config = dict(
    dataset='photos of arthropod specimens (BIOSCAN-5M)',
    horizontal_flip=True,
    objective='epsilon',
    hidden_act='star_relu',
    fused_qkv=True,
    parallel_block=False,
    inner_norm=False,
    positions='learned',
    residual_init='scaled_by_depth',
    lr_schedule='cosine',
    weight_decay=0.0,
)
Rows from block 2 of a small image diffusion model, named by matrix and row number. Rows with one number belong to one neuron. Each number is 128 + 24 x the weight over its row's rms, rounded and kept within 0 to 255. All counts start at 0. Numbers have three digits each.
After each neuron's rows are labels from the 100 images, of 14848 (inputs lightly noised), where the neuron reaches its highest value: "responds to" is what is common among them. Only what is clearly more common there than usual is listed. The data: photos of arthropod specimens (BIOSCAN-5M).
# fc1: MLP up (model.blocks.2.mlp.fc1.weight, 256x128), inputs 0-127
# fc2: MLP down (model.blocks.2.mlp.fc2.weight, 128x256, transposed), outputs 0-127

fc1.141:135132132137095147164095138145142095149091147176130131119110076138139141097147134135184129119106134121153137147108133133176120142116117098186097153115095141137125093084127102131106145144132099123106130106131106119083136142092140120128146183100132104120187155148123131098123096166124118144133095159106137110143144080116087160137091151115112088174129134133118125151156126108145148139167
fc2.141:155092167122111122145143141146114131112125101110137131156145123116123129123144130142176093142131125141079104095132104088072177128146103133052168157175170135116132160111162126116135158155133086090119123156103154147125153096150124152130165074101128108125145127145100132145099124089164129094123138111150121133076140141111149154089108131151103142115135137151124145137136156149143129117115
responds to: order Coleoptera

fc1.243:114120129157151130143108088131156136125134090165111143094143109156111139122122156150146141124120140109120128107166107165114117115156127148155174197128126190116118153145149151125139129130144172129198124137108190136096161125165145152127145150169116159082144116137120088137140138137124098105135143146122137140164066112134091131143147132120166145165153136128111131101161111111130140136154
fc2.243:121104136150145171129096129093099112100113098142144110120088093128109139133124149172129118111145107115113149118096148130123149157120171155142148114152121123131134121107082162151110097149127137143129121142083121150145103106122155112091128165143150138118124154147147106095114132153126042136120141143077108139160108133188114105092155127084139130143174095096125109112107080106145101138144
responds to: order Coleoptera

fc1.54:152099154170185097101118136148145112177123106111142151153145137103095159120129087142134084118137103127110091152118169122148119144162160153116119081122112124124108130179149162109112152136147127128109119158173109139095132111145108134132086134109165167133119126143167123115136107143158150142127130138146123131141150128147133125143177169153142111110118100096088176121085162126082114103105
fc2.54:177107120155132127126147091152088140134125126112114133115114138113098114055137078215139135091140128153107113107143156074114116119153141115134108141154130141145150095151140131104153098107143141139117126115165150156172142112122133129133136109153154137100132157161161142142166097121107116108104156116166130110157132113157129077112137147175116119117095118097126164136096135129128162114104
responds to: order Coleoptera

fc1.110:094168146105111132104167154130135108112115106125100105090131139126155090110065133138139123098095090118168139108137080124124158128103099107113094114100119144086134112116117150097154130132139121088086160118122137075091087136140144112112099134134136142148094133132096108125125153148115143168120141095091148082123126131156087097121101145181119132133110100162145121152128172139094119131133
fc2.110:147151141079123117134079115130117110147151123111107161080145137110134149176122133075072140123121167125193097121170168129078134106169108134154088131135127159158137178155121112117105107128150105126147141120117124115122132150089127119162157121101159135110123061110084127125121117114114133140135120110104099118138159111137137121129105143117113087126166128147139145125153112103141111110172
responds to: order Hymenoptera

fc1.227:137114075130098123092146139136114118095097131108134164140090156107089082143151140144142129094140106129138142086123171094102120111102111122203171115094162162152129128102141114155124116118147088114126127112104142164132167099129152137131127158183152121100123114179143132119132141138129117132131149128143151148176134139129140116154143129145142178100132122161092137103098097147080123127123
fc2.227:113105120129193162130127125149138113126174121095124143107154124137125163131101108112099118143128126138128114176099115145138130147166140115117140119168103121117119179119120130102111110145151126111177107144129142094097127127122098166138161110052109128112110117102137162143143136157153062125169107132151077130100149139106157114127127092137102110103142131100150123180164168104155116119133
responds to: order Lepidoptera

fc1.134:122157149085120107148072124163102139173132124097107140126117131091132113146116113090145125118134107151117104088175126169140117160123103110113104148102184111123137131128162155101143137145136112164100146132155123084116127079111118121099142125128146129124129126148089113094087135163085132135102090082055129126134095144134084118103117122124157103130102140097129116114157142160159142125132
fc2.134:142105128142120122125158166151138158089102094095113103120150129113152146141151124140108125197113098138151151124098114132124093110140138104127132119169105166129117133111106132112130133100132126110131119097112148151138109199083071127164125123122099119120139138093156125101113116104149151143115136139161085120109177088092117153106116091115105121112141146119126183106165098109123104151075
responds to: order Hymenoptera

fc1.0:115076176161133135106112077149115148141138113116138128114093167172157135126148105130118142132100151132101113143158139092153137167137145104120102111121129117182091126108158105149116189117124082122140115119119126130126144131088151137120089136123158120134165112129155094128108126104127142171149128165119150114108085141117113082155161097092143119143124106145131121133084125095108115063149
fc2.0:126192130129127139105135104144142116109108166123129133080139189151075144173109157155112092108126108127126126102134125100118127104104116120134112129113159151125143101118115147121131098128108094132142165110176157131125098106095132111153097138153124159167143125079115154128053109122134117099113146086149146133145152121084116133149145160115137150144137122134143088099146115124152091180118
responds to: order Hymenoptera

fc1.160:121133124112164168076144148116151118162094113076115103116111121139148107148109121140133138077111143161138107159152145124126129114111103123165112124110118153098174133085090137164137137118133151175115111113133149124104121180148130125128133113122064125168103151142148127093117118123133141142140154096092154089171130136151187162116154126110099134109091122124112081115154158100141117113141
fc2.160:104119134154103114143121083139075091113145113122176153149135150105123141115128117113139130169156132126084101123103130134145142136120137106108143118143096115171124122118151129112164152112069113075058129192134106107139126100144127130092135135121168103089142172125112140138114110089080124132089135153145128165112126141117123100137113123163119115116122124143104116103122161189111125139097
responds to: order Coleoptera

fc1.200:124106116145171124093155128145105164144115114087091137149104122150147097160138111148125154139133122118156125088149137109160133164168137133121144160107142103115132143106170129107118095102122162158145080117204141150113162116165116101139134170123135162136113137177178138122129126129184126120137085162086125106128080127104127120152170161141141092120107109119146107118110122120133114123120
fc2.200:116167151133127128143111116082145109145162110137131122124126140116141099043142121138133125140144130117136124156085104136120138114122145106133098087157103162138124089113132097119121158185158159142126111086045098134143134106140119142163154096129144110180142111084154103108125118108098134151154132091173109142152138135123111130130091119124165128117145143121099154130176147122146128150114
responds to: order Coleoptera

fc1.251:101136108118109112159108102134108161130117111144137171089126133156151130161128161097091143143129066158185179114136130135129119138119110153137160131141135113143112143141136126143126157139098110117136146097186133152065125102104150122146127158142094129112137172100164107121094137132131159149154081161076136105122125149128112125146137126131128148152189101073152120110129126156143135134111
fc2.251:144110151114144147146151143129107122154124131120158148157128135126137101100127112147159141113128121135081156123105163087126171086171151110121125143101150117080131110147151137099157156170175074111147144123123103142151143074103122155140147133127164116133113145180141156116121096145156090096092099065163136158112163124151141095106118094105163132127121127154147143138128130143139117149098
responds to: order Coleoptera

fc1.228:124095160127163142093139137147147113154130131160132137145137108083125127137155111149167128141137115127152108094133100138160116161139165131139079177128102157125104152154142151084144131093211167105106124147120128148119115150155127139134087145105191171123098133123096134133117100122107155122099119141104092096156084115130104106133100136117158098132127151129123144103133140121123139084089
fc2.228:119070134167132177172179137135106121118150127147115100150123159119154172168148105128152151168136168122126120131129141135167099127121143133128115159139108138142139125114164134131103103100120160077109135095067159107102113103118080134106104120106148147130138127128148133175094102158141148141132163117105090102123109102170110116104156146151146131102146134116112155124133101111107132108077
responds to: order Coleoptera

fc1.235:137127142134124106112135135101136121111107122143140142163133099104102128127131125088134095127089099101122144141201132161188125141142119151147134128122129126114120136131176120146115099124114166120170135123117119130136113134155172154131121228174130150067124113104091158143121112131120116118110138166119146142130141126133111119106099107186116091154120088132134171147148095140151107132156
fc2.235:111153122142160157122136112150117152131085151142140111144096108183154170139111117083120146115108141102092134128163128096107145151117127106182091163137093123173101126112133101140114109102073159120141140141128130162082129122143157152113122167157125140122092150136114130100103094166120147140129111147120130124118170105116121088107166134121147091150114122124153052094129098128118122126109
responds to: order Hymenoptera