python train.py --arch="uvit" --model="image diffusion model" --dataset="photos of arthropod specimens (BIOSCAN-5M)" --train_examples=195000 --image_size=64 --grayscale=true --horizontal_flip=true --conditioning="none" --objective="epsilon" --cond_dim=256 --norm="layernorm" --norm_position="pre" --activation="star_relu" --mlp_ratio=2 --head_dim=64 --fused_qkv=true --qk_norm=false --parallel_block=false --inner_norm=false --patch_size=[8, 8] --layers=12 --width=128 --positions="learned" --init="kaiming_normal" --residual_init="scaled_by_depth" --optimizer="soap" --beta2=0.99 --lr=0.002 --beta1=0.95 --shampoo_beta=0.95 --eps=1e-08 --precondition_frequency=10 --max_precond_dim=512 --one_sided=false --adamw_lr_other_params=0.0015 --steps=10800 --batch_size=512 --epochs=28.4 --lr_schedule="cosine" --final_lr_fraction=0.05 --warmup_steps=1080 --weight_decay=0.0 --adamw_weight_decay_other_params=0.05
Rows from block 8 of a small image diffusion model, named by matrix and row number. Rows with one number belong to one neuron. Each number is 200 + 40 x the weight over its row's rms, rounded and kept within 0 to 999. All counts start at 0.
After each neuron's rows are labels from the 100 images, of 14848 (inputs lightly noised), where the neuron reaches its highest value: "strongest on" is what is common among them. Only what is clearly more common there than usual is listed. The data: photos of arthropod specimens (BIOSCAN-5M). In brackets: how many of the 100.
# fc1: MLP up (model.blocks.8.mlp.fc1.weight, 256x128), inputs 0-63
# fc2: MLP down (model.blocks.8.mlp.fc2.weight, 128x256, transposed), outputs 0-63

fc1.244,213,233,202,203,164,187,187,310,184,216,183,224,217,128,157,234,224,183,217,185,171,194,243,221,137,305,202,320,197,250,200,190,171,269,165,248,241,187,199,227,172,211,196,224,164,190,256,204,215,204,203,256,204,184,221,251,174,237,216,282,309,203,210,148
fc2.244,133,218,189,256,154,166,165,184,153,210,239,175,254,249,203,164,169,197,237,180,246,170,211,230,235,168,195,137,184,114,190,217,256,214,231,174,215,218,228,250,260,213,201,193,211,275,172,198,209,151,196,176,186,219,127,159,150,169,210,211,97,154,139,232
strongest on: order Coleoptera (38)

fc1.157,149,172,195,237,128,134,228,250,183,235,237,225,187,255,251,173,235,177,199,214,179,108,182,216,153,205,182,188,165,239,225,202,230,188,166,214,271,256,142,315,219,177,175,233,255,123,257,140,243,214,240,179,174,233,159,194,184,188,235,209,145,257,154,221
fc2.157,215,232,200,148,256,291,230,228,278,122,200,213,226,142,133,254,150,202,155,234,183,239,268,223,318,138,214,200,263,202,121,181,147,206,209,224,170,185,214,157,205,210,241,158,218,206,152,174,189,161,261,174,190,167,243,205,139,190,161,185,207,121,201,127
strongest on: order Coleoptera (40)

fc1.35,167,184,204,189,198,257,280,253,75,223,172,219,159,157,274,173,211,178,214,203,207,194,226,229,272,110,202,201,183,192,150,190,236,189,222,158,187,198,212,160,239,250,151,247,202,153,161,260,256,250,194,203,297,182,204,191,217,191,163,117,281,232,230,177
fc2.35,142,126,241,221,192,165,248,175,130,158,144,262,261,188,121,278,209,225,126,152,201,173,160,233,210,189,114,241,208,132,168,218,150,215,236,210,253,214,128,269,180,182,228,88,203,174,191,173,166,185,238,225,208,199,171,213,281,157,212,263,221,154,185,217
strongest on: order Coleoptera (49)

fc1.196,168,246,203,197,91,146,211,265,192,268,103,160,155,207,215,222,209,176,175,227,202,167,228,180,121,188,204,172,175,182,177,158,153,222,168,193,160,236,282,218,224,263,160,223,210,177,184,212,211,165,241,217,196,216,144,224,202,172,178,176,189,202,139,163
fc2.196,205,156,228,219,203,210,123,182,161,147,218,199,242,203,218,192,115,202,220,116,146,276,169,193,214,168,195,204,280,167,201,238,189,152,221,167,210,162,183,251,284,197,225,178,101,264,280,120,196,276,155,158,190,246,133,176,140,215,191,245,198,177,256,269
strongest on: order Coleoptera (42)

fc1.182,258,220,201,194,211,208,255,210,190,183,191,216,229,162,172,179,269,160,259,241,231,207,256,189,194,196,248,172,227,214,220,244,207,286,176,161,198,264,223,227,117,269,181,247,203,169,206,266,277,297,221,210,141,246,208,134,201,174,219,261,197,210,240,130
fc2.182,161,248,242,205,265,202,191,249,216,205,185,207,198,223,214,251,205,232,150,197,197,151,143,277,177,178,195,266,142,193,175,207,151,141,266,262,196,225,215,147,254,95,212,167,148,266,130,195,230,128,219,180,295,167,218,261,305,182,176,204,183,170,258,220
strongest on: order Coleoptera (40)

fc1.105,139,158,227,217,145,150,239,267,260,213,239,173,250,251,152,208,268,183,243,231,200,208,232,197,239,198,110,236,221,276,190,236,223,197,149,201,233,201,258,192,223,221,241,202,98,159,256,181,161,193,246,179,198,124,195,169,152,189,287,199,217,133,203,151
fc2.105,240,217,167,174,206,232,152,223,201,217,191,259,122,173,204,169,141,234,160,100,199,251,178,221,166,202,308,226,204,159,185,157,154,196,243,181,142,171,150,196,144,169,122,191,175,273,149,212,233,197,192,275,210,238,195,280,255,218,143,251,200,197,169,219
strongest on: order Coleoptera (57)

fc1.165,110,215,221,222,188,148,159,231,257,285,188,166,185,192,186,243,248,173,213,157,212,179,183,163,247,184,237,217,178,211,225,171,189,184,172,215,185,158,205,133,280,251,177,285,211,228,162,207,194,165,186,194,137,137,236,197,168,131,226,219,153,110,221,199
fc2.165,188,176,142,227,246,230,253,241,281,174,166,219,207,238,194,221,214,194,212,186,188,148,156,250,130,226,215,266,152,196,217,180,141,190,288,186,193,176,201,228,196,200,172,165,223,193,245,227,171,161,205,89,136,154,205,196,255,173,207,223,173,205,218,159
strongest on: order Coleoptera (37)

fc1.171,252,135,194,176,204,199,256,216,269,215,206,192,226,146,246,164,203,205,203,131,266,178,272,204,206,227,157,247,218,195,179,184,185,257,203,221,191,178,117,248,195,246,159,177,190,220,246,194,189,160,232,118,168,167,130,269,197,218,188,176,219,109,186,187
fc2.171,158,183,207,183,188,162,157,208,185,161,211,276,176,244,115,226,177,206,90,293,204,203,174,210,128,224,256,146,216,176,293,176,131,158,167,175,245,186,221,174,167,174,218,244,170,250,155,201,165,252,165,246,244,166,222,170,238,193,264,224,181,257,186,205
strongest on: order Coleoptera (41)

fc1.162,274,176,139,274,218,174,160,160,160,155,132,190,149,135,272,227,210,181,244,152,224,174,191,163,218,212,139,199,165,160,229,206,140,231,178,253,187,146,231,168,236,208,226,182,180,111,240,207,125,212,214,170,208,205,229,148,171,247,242,237,155,196,189,191
fc2.162,117,170,238,163,209,265,227,182,177,281,162,131,214,247,158,161,116,189,148,229,172,223,223,242,176,172,232,204,150,195,201,165,307,185,245,200,182,210,177,203,184,224,198,167,220,235,158,156,248,221,164,234,228,163,191,144,272,229,152,168,259,304,261,222
strongest on: order Coleoptera (44)

fc1.1,193,190,146,196,220,217,190,183,182,138,243,189,154,175,214,121,140,127,128,216,149,192,212,165,283,168,169,168,211,220,225,113,182,274,169,237,214,198,221,270,251,244,129,193,209,214,136,250,191,241,238,246,299,206,182,180,206,172,179,200,224,157,197,219
fc2.1,210,228,219,218,174,210,226,157,235,251,178,199,180,180,239,205,186,227,244,267,143,191,255,220,168,252,201,181,227,240,213,234,225,158,182,162,235,248,250,141,179,217,239,182,178,71,178,155,119,214,185,215,190,217,261,156,223,242,229,120,261,240,209,185
strongest on: order Hymenoptera (43)

fc1.218,146,192,288,216,207,208,199,224,179,195,282,230,171,221,205,170,207,219,246,201,223,270,148,176,125,179,197,118,224,273,228,162,214,140,188,179,239,157,186,229,212,175,184,212,137,199,219,217,235,201,192,185,232,154,155,216,240,201,175,196,279,197,229,207
fc2.218,223,201,194,157,110,156,159,219,195,273,179,204,240,202,247,203,167,162,198,161,247,219,209,161,254,200,178,234,211,149,237,183,272,150,144,174,153,163,213,172,217,175,202,147,163,175,241,232,239,207,214,168,213,200,248,141,182,200,210,176,194,159,204,265
strongest on: order Coleoptera (49)

fc1.57,234,253,126,226,149,189,184,201,213,208,195,269,229,143,199,215,233,180,152,248,250,229,219,229,160,147,129,212,167,152,188,172,210,265,252,212,278,223,294,112,272,180,157,207,223,210,210,202,216,225,207,217,215,131,184,204,201,222,196,202,218,184,220,170
fc2.57,133,306,194,205,181,240,224,203,173,202,133,201,210,256,262,170,221,273,154,143,176,163,173,155,158,163,226,278,165,248,202,265,118,170,214,186,183,253,208,202,189,190,220,178,241,231,165,162,219,156,157,170,196,239,173,247,190,161,170,171,186,181,58,304
strongest on: order Hymenoptera (42)

fc1.225,148,215,212,146,158,183,187,289,234,185,191,182,186,169,139,167,124,234,203,175,195,183,203,202,211,258,138,182,201,269,231,196,194,187,292,176,180,185,267,178,179,213,154,153,172,103,149,196,147,211,212,169,195,190,180,192,198,230,161,239,229,125,286,249
fc2.225,200,215,195,164,177,250,223,144,198,138,189,176,278,128,225,283,232,236,162,207,265,205,249,201,182,146,242,125,174,203,190,205,173,225,177,224,191,191,221,255,185,191,235,214,242,228,191,172,230,155,264,245,143,258,152,181,181,126,217,169,176,282,192,197
strongest on: order Coleoptera (45)

fc1.112,201,140,178,186,231,203,197,228,196,232,191,165,263,140,176,142,248,266,205,145,183,215,217,207,182,197,175,271,201,176,181,232,194,211,196,174,134,178,162,202,144,227,183,192,133,184,210,170,208,167,190,242,175,141,233,144,147,184,192,235,204,222,201,198
fc2.112,260,204,153,207,151,138,182,139,161,231,197,256,205,186,229,248,170,108,234,231,231,169,192,163,168,194,200,153,164,233,212,241,241,229,112,183,262,187,205,168,288,158,138,136,223,257,153,196,256,207,160,167,233,216,171,185,207,298,205,164,107,134,162,182
strongest on: order Coleoptera (42)

fc1.15,224,232,218,237,157,207,159,192,200,133,235,200,192,191,213,154,190,257,219,159,168,212,141,214,224,164,179,148,175,244,262,175,250,172,163,192,195,143,182,151,277,199,211,294,247,276,252,179,92,137,188,161,222,247,183,265,184,171,213,249,146,286,255,159
fc2.15,198,169,279,175,258,212,188,209,217,219,191,145,158,218,133,184,221,205,185,231,120,179,231,198,141,241,196,136,206,188,272,202,107,204,215,156,202,191,249,210,169,154,186,147,214,166,218,174,281,241,197,232,160,155,265,154,190,221,171,170,173,194,100,249
strongest on: order Coleoptera (36)

fc1.60,253,113,254,183,222,210,207,198,237,241,148,230,180,305,198,173,206,233,149,222,229,226,206,260,198,196,189,236,194,149,168,226,189,257,191,238,222,147,243,216,220,253,206,107,214,176,211,232,201,211,183,162,157,232,134,213,235,185,187,195,217,196,148,169
fc2.60,256,277,186,266,177,189,176,211,146,183,141,165,178,180,205,189,174,213,223,161,233,192,206,203,180,251,206,126,192,211,286,151,213,138,191,189,203,290,214,196,115,197,211,211,188,188,165,169,135,146,187,196,236,205,254,227,192,259,194,211,174,190,244,231
strongest on: order Coleoptera (41)

fc1.85,228,188,304,139,209,186,216,222,274,197,212,173,198,222,198,231,111,158,196,226,194,188,226,134,255,181,224,232,163,179,211,265,136,149,298,261,190,141,260,101,261,247,179,254,287,134,217,131,207,249,142,244,123,265,162,223,195,240,242,199,210,235,183,221
fc2.85,168,299,178,204,212,192,186,171,203,214,187,244,164,209,162,161,278,222,194,175,247,202,229,184,169,291,180,103,219,248,179,215,285,213,209,131,209,230,147,261,181,148,173,193,97,231,256,231,213,162,192,90,222,130,224,138,169,230,206,283,184,256,213,177
strongest on: order Coleoptera (44)

fc1.247,174,161,220,262,233,165,230,226,120,202,264,158,219,163,158,240,235,204,198,251,224,158,180,167,226,213,141,169,253,264,285,192,230,183,243,252,252,163,246,178,228,231,122,204,138,281,196,151,239,230,183,247,164,184,194,170,199,186,160,136,175,201,217,153
fc2.247,126,163,205,248,199,238,196,162,170,133,207,210,174,194,201,151,167,234,176,188,209,241,181,130,204,169,222,223,215,220,173,193,206,165,147,181,171,212,242,217,207,187,233,163,245,139,149,197,94,227,205,195,265,180,208,156,249,205,232,159,259,152,164,237
strongest on: order Hymenoptera (53)

fc1.242,182,157,205,135,313,207,209,209,178,234,168,281,220,174,166,184,217,165,199,149,229,201,225,208,210,196,195,172,190,237,217,261,194,214,153,232,148,276,177,155,156,174,210,230,185,214,167,188,243,272,236,165,294,181,189,238,257,133,210,234,288,213,223,252
fc2.242,234,226,169,160,272,226,243,199,237,237,200,158,185,242,201,214,237,178,199,214,151,132,181,263,230,195,190,240,123,233,190,242,194,223,308,171,245,205,201,177,207,184,138,231,191,160,262,206,138,171,136,153,159,247,150,196,189,231,205,223,119,135,236,207
strongest on: order Coleoptera (40)

fc1.135,163,182,161,207,221,212,190,152,243,138,186,176,183,243,201,147,201,215,156,219,228,244,187,212,221,226,93,119,210,198,207,181,180,146,272,305,200,115,188,259,204,165,208,298,219,209,142,272,176,242,194,195,199,256,195,207,224,197,222,173,240,159,197,163
fc2.135,172,265,237,196,176,144,203,180,179,190,229,238,170,207,143,239,188,129,174,181,253,211,154,195,261,194,303,153,116,221,210,211,194,206,264,219,222,279,138,144,280,194,119,224,191,157,215,244,323,152,212,167,238,206,192,175,165,182,197,257,156,209,209,252
strongest on: order Coleoptera (38)