Weights of a small image diffusion model.
Model: 1.91M parameters, norm layernorm.
Data: trained on photos of arthropod specimens (BIOSCAN-5M), 195000 training examples, 28.4 epochs.
Rows from block 8 of a small image diffusion model, named by matrix and row number. Rows with one number belong to one neuron. Each number is 128 + 24 x the weight over its row's rms, rounded and kept within 0 to 255. All counts start at 0. After the name is the row's rms in percent of the matrix's.
After each neuron's rows are labels from the 100 images, of 14848 (inputs lightly noised), where the neuron reaches its highest value: "top examples" is what is common among them; "colour at peak" is the nearest of a few named colours to the mean colour under the peak. Only what is clearly more common there than usual is listed. The data: photos of arthropod specimens (BIOSCAN-5M).
# fc1: MLP up (model.blocks.8.mlp.fc1.weight, 256x128), inputs 64-127
# fc2: MLP down (model.blocks.8.mlp.fc2.weight, 128x256, transposed), outputs 64-127

fc1.171 116 [123 161 163  99 113 131 170 131 137  62 106  70 142 121 103 144 136 117 144 138 127 132 103 156 113 133 150 150 135 145 179 125 142 138 148 112 109  88 122 146 141 154 112 189 150 117  90 173 138 139 146 118 114 118 110 100 103 125 167 103 113 105 128 160]
fc2.171 105 [116 104 117 117 134 143 129 138 104 165 125 135  87 130 131 113 123 177  86 113 137  84 139 120 109 114 123 176 131 109  94 122 139 116 119 124 140 149 148 137  85 118 153  84 131 151 130 144  94 147 130 115 152 140 166  96 142 118 113 141 173 173 136  94]
top examples: order Coleoptera
colour at peak: grey

fc1.122 084 [142  95 113 123  78  93 174 120 157 103 126  87 146 139 134 114 116 122 105 141 154 137 121 150 118  96 106 197 126  97 113 126 123 107 149 135 133 108 113 152 120 179 128 154 131 145 127 100 126 174 161 127 152 151 149 101 127 154 127 171 117 143 149 159]
fc2.122 083 [137 146 149 161 152 156 117 153 133 154 143 169 127 151  81 163 108 125  93 148 114 151 154 135 141 152 181 100 137 134 118 149 147 153  99 106 109 135 136 136 138  80 123  88 119  98 104 143 148 101  98 115 108 118 103 139 134 130 127 102 140  99 112 110]
top examples: order Hymenoptera
colour at peak: grey

fc1.251 087 [101 136 133 148 109 124 109  99 172 138 111 148 155 106 103 168 163 134 130 132 111 103  73 151 153 153 156 160 134  77 127  98 116 129 150  95 117 109  81 145 114 127 165  83 133 111 168 170  79 164 159 111 136 126 117 100 110 131 160 159 119 120 114 147]
fc2.251 091 [ 85 103 104 124 129 162 163 171 169 118 146 153 138 103 152 131 126 108 122 107 170 154 123 115 104 113 112 135 165  89 127  90 144 131 133 125 105 114 132 111 136 123 112  75 101  56 126 152 141 124  87  91 110 108 115 136 151 121 172 127 153  86 132 126]
top examples: order Hymenoptera
colour at peak: grey

fc1.1 085 [122 102 160 136 134 163 144 131 159 124 133 113  86 124 106 131 121 158 124  67 129 110 100 117 112 127 144 171 137 120 104 165 123 125 120 145 145 131 103 155 127 180 149 137 126  95 123 130  82 160 117 129 126 102 162  91 151 152 149 103 131 109 166 162]
fc2.1 092 [109 148  92 109  96 120 111 145 119 142 124 141 145 144 165 135 130  75  77 145 100 117 118 107 134 114 121  88 168 141 132 126  93 145 151 120 120  62  87 162 149  88 122 140 100 148 123 104 126 116 112 129 144 150 116 122 143 161 107 103  74 111 133 100]
top examples: order Hymenoptera
colour at peak: grey

fc1.198 114 [150 130 118 107 116 118 156 110 127  90 106 123 128 123  86 157  91 100 120 121 136 169  88 108 140 126 141 171 164 205 140  99 159 100 161 136 137 148 168 137 160 133 127 166 165 121 150 199 138 139 171 165 146 158  86 110  97 104 129 117 114 119 132 153]
fc2.198 103 [131 115 153 136 106 113 111 109 123 183 125 161 139 156 120 131 144 144 131 119 117 111 144 118 145 138 121 130 102  99  76 149 126 149  82 116 132 102  87 138 151 184 136  62 109 105 132  88 129 105 114 127 107 124 167 138 166 134 128 108 132 148 134 144]
top examples: order Coleoptera
colour at peak: grey

fc1.91 116 [133 125 130 128 118 135  89 138 102 121 166 111 153 108 110  90 153 146 112 135 117 107  80 153 128 169 108 146 129 139 125 122  73 135 140 130 143 138 107 118 145  76 153 129 171 139 153 122 174 150 130 168 100 115 147 106 137 124 142 133 121 130 134 148]
fc2.91 108 [127 134 135  79 139 127 131 173 134 137 129 140 161 151 167 164 109 134 136 119 136 118 106 109 121 137 154 134 107  78  86  90 146 118 152 152 106 127 157 111 132 125 110 150 144 137 114 120  86 125 108  69 130 148 150  86 103 129 154 114  97 104 134 133]
top examples: order Hymenoptera
colour at peak: grey

fc1.65 089 [154 140 105 111 119 188 130  89 141  92 137 178 150 150 119 142 145 142  92 126 125 120 130 102 116  96 144 171 150 135 117 153 146 101 150 111 157  83 102 146  69 128 172  92 133 138 142 125  99 165 146 137  87 155 146 113 105 129  89 157 144 142  88 119]
fc2.65 097 [114 131 110 125 176  98 156 155 129 140 140  95  75 102 150 109 133 126 150 125 100 139  89 115 140 102  99 168 134  83 115 126  93 127 139 157 174 175 122  87 149 114 110 135 128 132 147 116 164 129 143 113 129 115 127 126 121 133 109 124 134 135 162 116]
top examples: order Hymenoptera
colour at peak: grey

fc1.247 095 [111 143 167 126 127 119 137  90 145 131 153 161 110  66 126 146 119 169 111 123 144 132 110 155 131 106 168 159 157 144 136 155 142 120 155 131 125  99 108 147 127 119 114 113 124  95 140 178 113 151 132  89 110 128 142  91 115 111  90  98 165 124  80 116]
fc2.247 109 [ 72  99 111 160 137 147 173  93 178 103 135 105 146 142 106 152 104 116 140 115 146 158 157 174 144 164 160 122  85 131 133 127  57 122 144  96 117 139 114 161 123 125 120 149 148 108 103 149 152 119 129 120 163 123 109 153 170 124  99 112 126 116 170 165]
top examples: order Hymenoptera
colour at peak: grey

fc1.57 105 [ 99 152 161 152  97  90 173 147  88  87 182 158 113 135 133 122 174  78 128 149 106 167 142 119 140 133 110 152 160 145  81 144 110  90 159 106 152 127 108 122 153 141 132 157 117 176 144 127 140 111 112 150 145 113 154 117 132 136 124 137 154 136 138 136]
fc2.57 086 [ 97 134 109 150 135 132 120 123  98 144 121  87 117 111 147 110 127 139 122 159 170 110  94  88 105 109 119 125 113 110 120 123 137 152 123 150  87 104 134 101 126 138 112  95 135 119 154 115 127 173 103 116 129 123 104 104 123 107 100 111 129 132 173 114]
top examples: order Hymenoptera
colour at peak: grey